python train.py --model="sound classifier" --dataset="acted Russian speech (Dusha)" --train_examples=26041 --gain_aug_db=6 --noise_aug=0.01 --n_mels=64 --hop_length=320 --input="log_mel" --spec_augment=false --win_length=400 --targets=["emotion"] --num_classes=4 --arch="vit" --norm="rmsnorm" --norm_position="pre" --activation="gelu" --mlp_ratio=4 --head_dim=32 --fused_qkv=false --bias="all" --qk_norm=true --layer_scale_init=1.0 --parallel_block=false --inner_norm=false --moe="top_k" --num_experts=4 --moe_every=2 --expert_mlp_ratio=0.25 --experts_per_token=2 --shared_expert=true --patch_size=[8, 8] --conv_stem=false --layers=8 --width=192 --positions="rope" --pooling="class_token" --label_smoothing=0.1 --loss="cross_entropy" --residual_init="none" --optimizer="adamw" --lr=0.0025 --beta1=0.9 --beta2=0.98 --eps=1e-08 --grad_clip=3.0 --ema_decay=0.99 --steps=4900 --batch_size=64 --epochs=12.0 --lr_schedule="wsd" --decay_fraction=0.2 --final_lr_fraction=0.01 --warmup_steps=240 --weight_decay=0.2
Rows from block 4 of a small sound classifier, named by matrix and row number. Rows with one number belong to one neuron. Each number is 500 + 25 x the weight over its row's rms, rounded and kept within 0 to 999. All counts start at 0. Numbers have three digits each. After the name is the row's rms in percent of the matrix's.
After each neuron's rows are labels from the 100 clips, of 14976, where the neuron reaches its highest value: "band" is the frequency band that holds the peak. Only what is clearly more common there than usual is listed. The data: acted Russian speech (Dusha). In brackets: how many of the 100, against the usual share in percent.
# fc1: MLP up (model.blocks.4.mlp.fc1.weight, 768x192), inputs 64-127
# fc2: MLP down (model.blocks.4.mlp.fc2.weight, 192x768, transposed), outputs 64-127

fc1.447 069:519505518534480464503460469535504522498502470487466500470506514523528492505542487515506464485500525484530478474442518499482542521484480504520488491514493450521490506463492464484519448523512523
fc2.447 109:485517483466492506518530541488507481479511506491495519534449499488475514500489507493477502492517500490503519498521487473522464485537505536470518494476545553490516452543524504535481511467490482
band: 0 to 250 Hz (96 vs 12.5)

fc1.430 114:487491506465493504509477540506499523524491510494468488524518481529532500481497467503488503498484535520493514512512481525498510515487488528478464510565499529511504490511542499491452472496466492
fc2.430 211:510499532536503481511478431483505484508506479509514521497511513482464494505501485496512518506525504501498487480511500440506461496483493488536532500502494472537491544484451484484542472481506508
band: 4000 to 8000 Hz (70 vs 25)

fc1.598 113:525498472506493510550490510564544528483478476476436509513507542511511492517509477524479508456471522540484443500499508531498500528470493570531483498557475500537510499499513528499469469526500483
fc2.598 140:470504484510486522540486508515497461504516478504468491536511519515500517509605507508474504497495489496503485469517520491490489450536534560479511500507474479535514484521515496495498491471474494
band: 500 to 1000 Hz (54 vs 12.5)

fc1.756 066:474520497505477458548511497492512511471526493470481517532467519471493513522464506498513480482497510487507482535519490467513464501505493491503509485481521536504516485492482500493494494513507496
fc2.756 107:519514479503504497476495463502511504512497495519509501459509496502540505494529481509506482499508518495505484469476485519507553508461497475504456475511448471493461533451483505448491496535528504
band: 250 to 500 Hz (61 vs 12.5)

fc1.337 069:534515517504490527510519507505500526464524476487486529498494519475492460520467462479506527453489469476491497522499484449508466495494476480506516491531534521523526480536518534492526516515499495
fc2.337 104:509503492507491498490483465517496504501502485519505504477532499498544499505518494514507478517486513507508461479478489518501525519459495480519459478514449465490473568472476501458481482540535509
band: 250 to 500 Hz (61 vs 12.5)

fc1.119 059:520499529493498459513486526481481464531497465527519511487464462493481481492477498490483507532500516461501534542510481511507489483536432502513522482485505552471508498491518553500488549485469499
fc2.119 100:514507491510496477498492459516506512524492480530493498445514515483548501508537493511515481510499527488509454456464507521498524528493493470530450478523465476514465533469481502470484490551520512
band: 250 to 500 Hz (43 vs 12.5)

fc1.253 073:441524465501477468509489505514495518483553511514477519540480506489489479489487499497482534460476505513497492519516498492521489531511571509500496473492541544516509450488495518469512465513507472
fc2.253 108:509501506506486510476480468507529521506480525539494499462522492515525495496517492515528496501485509508517484472487502536496544507457483466507486487511461463497480567457489492458492501533515490
band: 250 to 500 Hz (61 vs 12.5)

fc1.733 106:536487492496505521540493517560544528493489470457458504527519523499526499525495488519479520459482530557466448518498495543509485510459484560527483499537493499494505497498507561505459469541507479
fc2.733 131:465508492515498521533481508520499456510535465504473514531496527504506504512601500503472506491495499498494479462506483497511472461530545552483505478505469484512520478525491501471487501473498472
band: 500 to 1000 Hz (69 vs 12.5)

fc1.400 069:506514531526473470501470473521497516498494475510500517474538531505517490506541468508496471488504524483509475459443523506477527520468468507517482502503496467518485502450498474504532460543505520
fc2.400 111:481519470467490502522520534485499486488507505500490522542450489493463502489488503493475513498508502493498525499528493490524465490534509527465514490486546549492512447557526512531481519474487487
band: 0 to 250 Hz (95 vs 12.5)

fc1.148 078:501500503485529489513526522494503471517484498492515540472467491491518499494449509473492486475503501484497530548473457457519479468515502482501478472515496535478513486510502472466500561505536506
fc2.148 107:490474492529506521494493455506517519527506502503510482476524502512516512495526532507511494530527505479500465453487495508488537516449515465510481495519475456517432545458492492462517470536520517
band: 250 to 500 Hz (43 vs 12.5); 0 to 250 Hz (30 vs 12.5)

fc1.313 056:511504526537473465501481477526481528501485497516464516483524529508533526496522483534497482478489516481496477472438510498482524533499471529496467505503506461528504509464482474482507453545520489
fc2.313 098:487512465469500512527506533489508480469500511500498522531449506498458505489482513500483514493506506496509518528531481482523468488532502534464523502482546547493523444543529515545493510475493484
band: 0 to 250 Hz (96 vs 12.5)

fc1.461 112:535503496469515550521512551548538521490487485478477504511502492512504503498495491505488514483484534541474482523506494532512499493473471542497476495543493509479492494504526558488477470534506494
fc2.461 135:492509498514498527520489457506494479498504474490502524521499532477463479519571485501521520496506500500490475463517482459509449481501524514506508484498500452528504517476439503480517533486496473
band: 500 to 1000 Hz (53 vs 12.5)

fc1.412 108:501506493451520531515482562532520473496495533489475517513499474518545493486497494524482511505481548524467519535525468524534507505472479538475465493525495517470512499530521543469467488530492480
fc2.412 164:512509523512525499501484455496499496506499494503516538491487515470458477513536520488539516502513497494499477468504480477539451492485488489527517474480506451490499530452419524465540502507516469
band: 4000 to 8000 Hz (80 vs 25)

fc1.475 067:527516541541461486509478478514497532501495472500494493473516508503520496498545467518509481498500514491536474472436507512486520528479454519495500470499509461531500501467496491507526471524511534
fc2.475 105:481516478471508498523518534490493469480519513497503522537451490491471512491499504500487507497504495501496532504515478485529461487545512533465515500488543548497520457555527507542482523477494472
band: 0 to 250 Hz (96 vs 12.5)

fc1.365 117:559501512502508545534514530537533519502474491476479506496488509518504512516487495513478509475486515533471468522482503537508505488457458529512473494538504511498499485509508562491476486530514493
fc2.365 125:476495486514496523531478486515485459515503473496485526515506526494498485521600491500491507511503491489502470466515479490517450485503543527492486495501459471528504526492445507449487510486512467
band: 500 to 1000 Hz (46 vs 12.5)

fc1.34 110:513487497460526514507474537516513533512470484482468495514518482521550502512476511503501506481472523543494519535534492546514502552450452538505477498562499509488514506512505527476463500531473481
fc2.34 159:512499507527469482517492438490491477509546462502513518475519523479481509510513540491518500525534496503494469480502491452519451483499493481547519487490480496518489519476418515484525472489525484
band: 4000 to 8000 Hz (52 vs 25)

fc1.346 138:508510472436534508523491524516546503497503501452486497519507518468522469541481519510523503491483516546429476539509486518527462520490516523507476480494518513453542513500464576520461489513514470
fc2.346 199:434512504540489468527488476498488470493517498510484470546512518511476509495523459497476514493507484500491488488495508468464482476531562507521540529517472488554481490538518453499530481481486527
band: 500 to 1000 Hz (42 vs 12.5)

fc1.504 108:485484510464507499506465514517508524525489508498463491524518484519544517491486478517483497490467530521492506513526478521499506539477476515481471506565489527496507511505522495492462473493463498
fc2.504 194:511501533535495487514479435485501479519520485511515522497515517481466485505506493503520523512523503502504482481514491439515462492478493483540533501501502485528485539476440490475542475483511492
band: 4000 to 8000 Hz (68 vs 25)

fc1.705 106:522516495470514527510478552517517477509488505484482521511507478506560496496485499520485501504470545534472507525514476533509508502469477543516457492527484512469519527512504537471465473526484485
fc2.705 148:512504517511521527501477454494493499503491485513508547472500515463486482526548545489551499506508503503511476468507482493539455486480470482525512482484500469497495546446423526467515498506519471
band: 4000 to 8000 Hz (96 vs 25)

fc1.214 118:491487469491482495585516513515492472465523534479472494526512536481452522511477483499475522498497477489516465535534507486490479496482496536502521533517485486524489458559510525509504469505487507
fc2.214 148:487505486492543489472465513507524495548492500512513502508496470503542491493594519513498518526519538468503513403475477537510512510481523494491459500492489471467491534455488531457485500535516493
band: 250 to 500 Hz (53 vs 12.5); 500 to 1000 Hz (35 vs 12.5)

fc1.629 074:500527484501521454520525504501507542517491474497483544497456509522510510494469471497479512468503527485478503533490497467523483501542508501476446482511534523498512448502509507450512523526531484
fc2.629 110:473494488519468497496489464514517487490495499501492500489528490502543479492524492508512498512509512487494487459497485525502529509435480482511474490505457482501457553445481502448484481553532505
band: 250 to 500 Hz (74 vs 12.5)

fc1.93 119:547501517487510544550519511549544509487466485454459506496507540497517480522484508496493490476471519541462454535487503533507485493462477550540482483508481504485530511497499564481486491531513474
fc2.93 157:449511476502482490531472520511497467506521464508484537540490517491527476509582505495507510485515506496477473467499469504543457500517553522496493474514462503501506506506471504432492494501537446
band: 500 to 1000 Hz (63 vs 12.5)

fc1.603 107:522479509468507536496479539515499549512466489496475502519492489508532523509485501503474513492474523530507514520569495530505520534451441510513493512581489504503505502512533522486462494509440479
fc2.603 133:523499496507490479504486457489501473504523465510514512491511515486501487509527537495517511520533486504516472461467474475529465493495529472548495480510466506516487510471438515469524462504528477
band: 4000 to 8000 Hz (71 vs 25)

fc1.428 110:510503493442516522518504554538523504480510507479468505528503487517522505493480474507492505508475548519457520527517484522495515503506473554477473501534488526479516486523542520469458488509472485
fc2.428 179:494499524530502490510478441492501481514511484498506522516504515479446474505533494503519527506521507504488475473505493442510450494485490495544533492501502458525495527473446484476547500486499494
band: 4000 to 8000 Hz (66 vs 25)

fc1.302 064:497508553510498450479515497492503542498506484498506528512485521485493488512482489477498523452499523482496496496517502469519494507520497476490489462495551523517514458513499527500513501537495511
fc2.302 108:513507504513483502487470457517514508513487510526496500495527507497524494502517482518531487510509505504490466473488488523495528509463488467519473506503456454504470569454466503472493486540514512
band: 250 to 500 Hz (50 vs 12.5); 0 to 250 Hz (32 vs 12.5)

fc1.59 110:529497472494499526540486506566545528485486459467434511519513523507509488531505485530473498463481534542483453499503519528499498526466483566526485499550474504518499501510518535488479463537487476
fc2.59 138:479503483525496525538482508517491475500525473500472493527506527521487514513608498501474507491496496499504482469511511497483488467530528549484508508518476484542516490522502488497489493459473492
band: 500 to 1000 Hz (64 vs 12.5)

fc1.88 133:498517468459518525524509559526529496470485532486483504530490482512532510491500491510484501494479540525461520520494482517515509494514492540468456502508507520482513477538534526483467511514510471
fc2.88 209:496524519512506501498500451499495476505495505496515543499489511466452469517518499486537527493508505500501489471492481461530450497497495487522522482459527453500495525454428513473535525498530480
band: 4000 to 8000 Hz (71 vs 25)

fc1.309 125:503515478448513522527499566527531483468486532495479506533493487513534505492497501508476496494479542526467523517500479520518508506506495548468457497508492519472518483526535530486466503515492486
fc2.309 199:493525518517501501501498452498497477511495506499516540496492518467453470521524500490535526494518507496500483472505481457528448494493492487522524480466521456503502520452432508478537529499523475
band: 4000 to 8000 Hz (68 vs 25)

fc1.81 099:472510492517487469547513494499509530470508504457468481509490527469494495528477488489519560454500476507496468523507516479500467530525517495513497502502549521512518470513482501521517487523527490
fc2.81 116:503513475495526511473479494515513482517475492532498516471500484506556485482525480519505478515511513491519486480458493531532539513492526489504460459522448458480467547477474506436488513519523487
band: 250 to 500 Hz (54 vs 12.5); 500 to 1000 Hz (32 vs 12.5)

fc1.49 073:479503514506488502452486540495475546519561449526511508519473477561496499468489467520452523483506498485488548530508506526505527496538563512482484491540519538495494461512520521474491483515471494
fc2.49 111:491496491508496500489470463512499519492480503500493489476533513504546490503510497504532490502494495480480458483487503520487518518460492460512484496518455464519478571454473484471485485536512506
band: 4000 to 8000 Hz (89 vs 25)

fc1.664 070:510522514518506498527512490476512529532495449487506508518473518511502470522477506505511549468508503493501485532489503472502472526491497491500484486533535536542510480512485505512534541516521492
fc2.664 094:490508489522492488489493465512527512525493488546491499477524482496544494492518483518505493498509535504503471484481497521482543518476515464518471500523444469510470546462482491450493503522528520
band: 250 to 500 Hz (64 vs 12.5)

fc1.545 072:490523517501470456532524508513500530470528468492495525520487502468513505510484489496522544471517508497510486524518499491521479511540500482490505479526578513535505496497462497507504472517516478
fc2.545 093:498517493517506509482478468523510496528490524545501490482515490509558495479527479538504505523509507499501468479485499530504542513489511459512452488504451479501453534468481511460496517507534506
band: 250 to 500 Hz (65 vs 12.5)

fc1.709 153:485517466439539494515484522517554499497496507453497493516506516462524473534484517524522505484485523547439479535511474531529456527482516525491476481499518507449550509497464561525457479520522474
fc2.709 221:436510498534490477524489488488486476495498502499476458546525521509467501492504464496480513491507480491490482493501517469461499485527549503518534541510474491557480490539524457503533489482475532
band: 500 to 1000 Hz (37 vs 12.5)

fc1.380 066:504518496475497489503517498491495445513570435529512517519472494541515539493485497493466534529531514464499528527532469505517465475516477503447462464503521542507478471487503497504503508487510478
fc2.380 103:489511492506503491495483452521502511509500518553477494464544523497552491524523503509541489520497509490511459466487509504501525523466523474511450480508464463515478554455461490458476484542527506
band: 250 to 500 Hz (35 vs 12.5)