{"dataset": "acted Russian speech (Dusha)", "gain_aug_db": 6, "hop_length": 320, "input": "log_mel", "head_dim": 32, "moe": "top_k", "expert_mlp_ratio": 0.25, "shared_expert": true, "positions": "rope", "lr": 0.0025, "beta1": 0.9, "ema_decay": 0.99, "epochs": 12.0}
Rows from block 4, named by matrix and row number. Rows with one number belong to one attention dimension. Each number is 128 + 24 x the weight over the matrix's rms, rounded and kept within 0 to 255. All counts start at 0. Numbers have three digits each.
# v: attention value (model.blocks.4.attn.v.weight, 192x192), inputs 0-95
# proj: attention output (model.blocks.4.attn.proj.weight, 192x192, transposed), outputs 0-95
v.82:123142102127112130135096128149110154115117134109139096164123126156101126117111121111163115139160096075088152112152128148141131112139130086081120148135097124110099109109111124074129066093101137180131137111118133118153108122119090151107127122132112081154119147119143122130106107132074150085
proj.82:099094143160157139093142127128119105113120104115117107095168112103146108143130128114142111122066171178141117146120143124113113141134132159151125126136147135138150140135120109134141133144128105104124137141137119135121142127133143131109106112113150137108146094092088133158129124132153102129
v.83:102131132137134143095125125139117120127140102122117100103131119111162147132128132136109114128119139157133130119143122134130121117148139144101134134123122140131143138122124115148128139139147123089096152139120129111110122130111118131163110136113127157138126147110111124130118131114167134132
proj.83:117143124095127123157122138131125138137112168150134129125107121137111109132132130131124147132175097100128130130148125128151119127128117136109124119134127133120121120131103131108136135126117158143114121111120150133153136146136119103119155122130126096126124109138144140108138114136101133130
v.84:143119138145142123107217141100150146163126090177116196101118107087132110132172120138092166118098168154160083163101138109125117161151148184155131089136174138161166150148154155178136202151122117055150069126152128175114120130173160107197101100126156173111183075160111150101150155136166097181
proj.84:173158139103105112182126114115146139122119163112136120155104156139098157110118138180100119125159096080113129095141117139129163096096106102111156161116116098122104125109151152117118094120114129156132125141104127090135119107100112134119163161171099103129103162137152105115132126124101155150
v.85:139118134140138109116207124106165140158130097176115185103118102101131114137172125136090178121086167151167075167102137108141117158149140176148115083128176139165162151152156162185146200132126128055147077145160131180100120137178156107197108096127149170121172081170111158102159153136160083175
proj.85:183159147114098107173138110107130146123126149112151131152110168133099145107116141175092123126166090073107136093132122143115170091097108106123158146114105098119107117093146151100108099125106121157152119136103125085140124090100119132132155169180103115121099154134167096103135117126115170156
v.86:102152116100123147146057123154094124094108154085140072147135150171112143118090144122172103137162095091091174095156113149127154107115112076110130176142086115104088106106107110062118051108117129198112172113105133081163122123097088159063140148138109058138089175093157113145107094121084164085
proj.86:098097116168157140090130139128120115136122104136114106096150099119136104130132113093157118126088173176132115169119141121139093159144139160132112106129144140137153136163115094150145157144135120105123125122143124157112144144144136130118108101081145152125146107110093146160124125124149099112
v.87:098134138145140121117122131137160118127161132134127122161116120133140122147118132130118130119131125142156103102143124125164131116161133126106130112120120127120119135114121120153157162114134112070092120138126136129092110119125125107152134141107121161135147145159125131121123136137137112132
proj.87:109175129104104114124153132146089147116107126131126150123122135121127133106129132156098141138136106113112119143122139155109133128121115128142137127109118127115133115115107160112112109126117151116138128128135129126162140116140134122146142128159116097108116099130146127098149098125148128145
v.88:121148133143140119113208126109146138153144087171102174120116126107136123150164140149108182133087156130151100137117124124148129149160147163127130096136156138153137135128162170164148190114115124059127090145145132165105103141158144116210086100118137152150174090178132153124148144126135119168
proj.88:169149127158113114168161111084115169118109163107136118138136153127089137079113124167101102139181114080120120123111145140083169102088081090086149140085112088097110110118138151090085093151096105158178116140122126099152121067096121131099182152178113123089098139095160104106124125132096144156
v.89:126116147145131127080189127118133099118146092132118131081148150100155107146136141141100136135092157174120102127108122129102129119147166173131137124149142120139162147127159135182121190155158128070111115144110135122106126116127174158181083142108131172135130092141112126130129129090177100160
proj.89:154158122103118120212101099097121153147110187139126139179083121146109177097124119153122129139180107083144132120144122129132150125085073092117136140105120110110100114118124138115122084100102146177149106121132144104151118122123105088095188128152109118125122157116171119126136141144091137108
v.90:105157123111152122142139116129135138131127127153121167160127129122106144131139122131113194131107129066126116126143124127158137131163136128142108125144139123132119124111121152116171107070075144120109130133148125144131100132163090134137119106141128090159157122157155158122148110153098156126
proj.90:139118140143144115117209127083123152112130085101127097091163136127105118113145131149131089113088165151122122141089151118106140134107114147099154118110137111141146130136152129145108125155136076132183108161115100123127122112119155120106117137138131132072122108117085116114109136133140089155
v.91:142118156145146126112185123110155105145128101156123173093132116092163117131157132146088147128099165169165093157102141110113115148129134175154112088111151139152170160151146142184116187151146123074140104147152136145101149126163170099187109116128150183104152097146102133114152147125176105182
proj.91:161155128104106102175123126111142152131144164128135131159093151146106153122136131154107145132171082076115153095142118134133154115116120097121136140129116122115103110106145143109129109113124149149128117125118128110132127121116117131127160155150115119147111166150170109112133139133102155131
v.92:142117102126125126140088138130119140132110150099138093137135137160094134110111121114165104126163105094101156133131148128111124121113108110106107136123105122120124108131109111088103068132115134195159144104113131113164136114110104143078160136140135101131096152096131118139109128151107131086
proj.92:088107151136140161094102125144129076112135096123117121108143102122161110163120130094159132127084143174137132127135124111149100137149161133174124142160129143133134152136127095151158131132152119121088141125131128144115122155134128137128081130095140136148147124129096133141118129108143117128
v.93:119126102121125129159068139142102138121126169098147067162129141163089139123108126097174093140181092076101178118150133136131131107107110068105129156131089113099098097122104102069114056118106146198137150106100122110159121122090096148061165144135102083127092165108156111136102119142076150072
proj.93:071094140146155152058124125151120099125116067128115134085158103097181099146127130083149136120059173206121110146128133123135094157165162172141128108147148159144162151150108098138155159131160103082092143138140136143125134144153140138130065108075156133134155105107063159157131114125171106125
v.94:155139122117117121149125131131141155136144161140116169145134132123084122145145128145132156119137130085118120125116135135126140143129125104137120128139136123137120109135136154103137139100091123142166117126129127146134129125147117131124130106146134109138145104173143138114137127134105127146
proj.94:137116141148142128108169128091121134128119075116131109111160143118134141108127136131134104124079164146125118131117138112103134116124129139125130131127142108121136130127162120145120125149123096113141116149117102114129115107118142151137118141135132156115115131105118132147136111123146115135
v.95:113133127131129140122163133142137109121108125155115120141136142129150132124124126123118131134112122151156122107132117142147125115128123134131140119137131132127122127108135146139143147111142114121131124132141127110140120131148122119118113130135127116133141127147134129124143115115129120132
proj.95:114112125146139124142124130128138142108134149132139140130118124127125153135123137138112129109134143124135111123126123131128138127121131116125121131129130131108130134128113130136133130110114140110159134141124110127131128120125125122145149129134130144117120133142118132135147124141126138130
v.96:124129129101113123141134105114135138143114139133118134127131121135123133103113127126124139130092117115123144127136127121137123114106110141146119149127135127096107116121116111100116108124127120154119132128120118112134144114116123132083130129131134122124130112117126122130134133130113139120
proj.96:142106146166134138109120145126132125121164106136122135116132123121136107132135142115138126117108122147127120124123117131143141116139132141146131127147136137148132131138135121130122150138127125095120115103127110133110106136119111128138115132120128132137147111163141127148099167130134125134
v.97:128132137144103133113085130129132149126167137096150155113119151125140138105097109099159106124126127141112159116128129130123097105137144129133112154152126128097135138159132096135128116154174122164095161125089142132114149120097136147120127142114121133154112159116142105128078102087145153124
proj.97:113129134091156127148154148114102129153134102154127135134126125138098125150152147140098160113102121116118114136108161100130131147118114147155111118137132140171125145122148163114127127119080140122155101130160109129129123138147115138139145125138148109109124113167132148140148138158100123121
v.98:150128144147101098127066133111160159150180157089160144120099128136116129125122096082170093130147127129127162126129121123118098114124157119118112133143132124086140125185137065138136128167186113156107140125058140168086140136085140123129136131081119147156162165112134093119053123083141143105
proj.98:134126100086145135099190160123064147134100091166124152114122131107116110129153157163096168120106138138117095143093167113082127160130097161119111100130123133193134134117130182116107129127089146089183099100162113110133124115169138153148153114151154117076109079126095147126167107158150120154
v.99:125110111132170137134172133122106092124078114154109087133163121131117123147135144166076153105115137122139081133133133117128151144138103115126141116115130140158119132092115179127114140095064151097167119131188106104163117126164096129127132121177152110089111098147109146126196143170106107144
proj.99:136156155136102126132076101145195107114161148095139123124116140138163144115108126095148107129151128142150157106146083145166127105134161120150142158140129119099125133139144087156145138145188107159065149151110154132112134130102140123121091137105105142185137172126146112117093145087132147130
v.100:140137141131070128118087124139152158132173141086149145125112150135132127098096113079190101144140120130118185122133108139130108086134159136115128144133109116082124120156153078134141114152196098164095145128059170143112144120088148135140107133085107139172130153115150101124044101066143150113
proj.100:109120095123151135136173166111065158138116110156119138134128110129088114141152143155106140130110145118116095149107171112084123159105081137141109096116134132160135120123120164101103138103071158110187112106159087115144131117155125136126167104154156117072119085144113147133152123160122114128
v.101:130108128121186109149163137099107101124108116150103101126149109115103127177157135155071143131141130127139093142115158115116154157118104121144146121128145135174125125107131168127119157109079147095172114148167087132130112136151126134131138132155147136090132104149101153130174165185119107146
proj.101:148154129124093132093090098143173111103124133100132117117131138119169148098113123119149118126158107140128152131155079156159128107172161134081135165120120128086124120134119106145134102148176131128066135128114180134119138135105112112125104144111112142179136169091151114118110110102147133135
v.102:109138123121113139132094117176154122112118145139144143127127122118181133091122129117104155117121142145155107106146113139158126126121120138143118138116130147110133146119099130137134118120151134126093154116140148126122134127114117098116126134128140136142125135114125135127146106126144137124
proj.102:136138145128131132127142146122115136152136127112123123143105133149090144129133119131141128126135145116131141134087150117125127120115119122135136130134119128146120145134148135120120145121116115125154115139125109117129136118133118148141143135117118112124113103167120125143122165142113114132
v.103:118126118114157149129173121140101095113081098155113108126151120126142132141132156170087155115108126134131099129127127147139147142141106131132146125117133132153117131088109174117130125097075143098144134131187110107163120138158109134132119124160136111106105105140130157135188121164108124143
proj.103:133121134174122131139090103144190114126134146115129110133135136151133139118116113103145103128161125119138150111146096155169124115133152112131145132122134130097117124132129094151138139132166113156102132150104150144111123118102132106108108136112106146165147152132145105134101143105109131113
v.104:121133127117114124109162131119138141114116124148114136124139132133136120126143130130149140148120136151139138140128104121128130133136124165129131124122133117156138125119146147127132140140138104098118117117121162116127121129147168132155114110125113137138144112117116144128127121119133129129
proj.104:153131111162146139159102130114129137144142166123124109143123128129108127143120118132117116126162126117118121125132120150110137125109126086101123122118123125090136117128131114129117125095133142157131141116109112134123129124127137126100157112146118128126124144114127123111138126140112118104
v.105:110129123123110157105146102162144124103104117131138137139143146120178127107122134124137140121121125154130136130120118142142123134152113148114128128118131136138146135111126141142125130132158121124114140114144161115138140144148120110142094127125134129137118117110122129135130088126133139127
proj.105:135119132148153135164120153109136133139150154114126124144109118149100145132133126124119119126133160106148129110101142113132129127092132111176132124123129124118122126133148137132134142106109112148172145168129093130118131109123144127113147121131138129113128131166116121125140160140095108125
v.106:120128121112160129136169122134115104125099104154094097131151116125117135151152147159091155132123138126140100136126130112132160157120111122132149118100135126168124128104127158119132143106082127098168107143163110113138106136161122122133133120139141115102128105138119151133173156169126120143
proj.106:154141124156103128117099111134163132107133164109134101112131126122150141104102114115152122138161112127140147126153083171132135101154147112089139143130128118083123107116120096156129125137164136147085150123113162133117125134116130127118119126126106156161142165090146120105115116106133125110
v.107:126133122119120124122148136124135146140117145166123125128121127131130126107138137116148149139136108125157133139120105148116133135121123136130133106103135105137129111123136139133129132125137109110143116124129137129124116121149146103147124115130105133125152123117133130122126129128117124128
proj.107:134115120152123127131110122134116136116137157123120132130127130124134127136118123130137106135143138116122119148137112135100123111126119116122133134132108123095135110134122118107115137133129133127129135137108127134127142108119137132123126114140138129111120130121111121127132118122140126136
v.108:149128137136109097142082134118143150141170161108138139118092130133114126114129121103142095132148125117135156126128127122118109121101141131124123134133126118097134130165129093138131121157169114150118134125079123154096137135091140114115149131089124139134150152116136110118082133106141137114
proj.108:122134120093138130090166135129077141128119100148138142136122141106124112131137133162119156135102134118112106133110148112106135127145117150099117123134126130156143126118137146105120133128099150099130112091137135112143126128154116155157125125139148107112112114126121145138142112135152120139
v.109:122130120121157141141156114134101104115091117140116110133151124129124124146141144150099140110131136113117099124118139122137142141132102119123143126120128133152121130094117149116119134096078146111162117130169117104157116128154094136130114123162145119108112112138117157128175135151109124135
proj.109:129132145150114126124101115139188120128137142113126131117134119141149146115118120115134121134152121139141147113145096141169121117128150111132138144129126123109119122128124107158130142137168103139101139139111150141100137130116140104111103128116110147159138145122152112128109140105120123135
v.110:125134130110165141133171123122114110117085110159111109135158107121125133137145153158092157121123141121137102141135139121138158146133106126129148122126134130167116122096120173121127140105074131099155114139172105102148114138156118126132139116152139112095111103134116150134183145171107125144
proj.110:127116131165109124127088105146179123107130168098126111123140120129142136116114119098151107139156122123134151127145084155152130108139156108114148145122133126084127118139132089147142136139162113142089144137103148151113130134113120117115104125131110150165132164117144102120114129099122142118
v.111:126117116118183132139151127125111100125091106156106097134155110131108129153135148157077142101125132122126076129118156109136144152131106125128136113131139136161125127103112163120112130095077152111159120127191101112156123128149104134106137123164155124094114105144102154130197146183110110153
proj.111:144140153124099126116092106134187098115157130081134128127115132137157140125118122114141121129144125144155154104143085130177129106154168122133138157137130134112130143131140098157138139155178120149075138144117157139103126136106139123137085144109118143172137163120155119139097138098139150127
v.112:125139141130081140113110122139141168130149137104154165136107155127138129076108126099187125138127117130119173126129105151119113093145157152124125142126108125110138123145142106135139122157168112146100136110081176122116148120113154136133121130107102129161121159114139102137061094093142134117
proj.112:111119119144162134163159150114086133140125122146126112140136118144092121154130129137111118136111136109116118140120159115091120151100084115151116114126131129142125123134125158101108123102077136122186128135148082138136121122144128137126152099142143111087130101156125136141153128152105123105
v.113:152133128140150123148138143092105127131142141118117138120132117124071128164134126137141106128163109098116133138121129121106134130121133094137143128133109104138114110132169144129107154129082147114156107139117097142130117114133136139150155129131122126112121141162144120125119162144125117144
proj.113:095141114112125127128136100167132128123112102147125130128150145132167134115124125125114116137102126154114122135173106146113121131153124138104118124109138120102131123129088121111143111125154134128095139146145162121155121128124145096133111119130130122145123151075139127102152075114112121127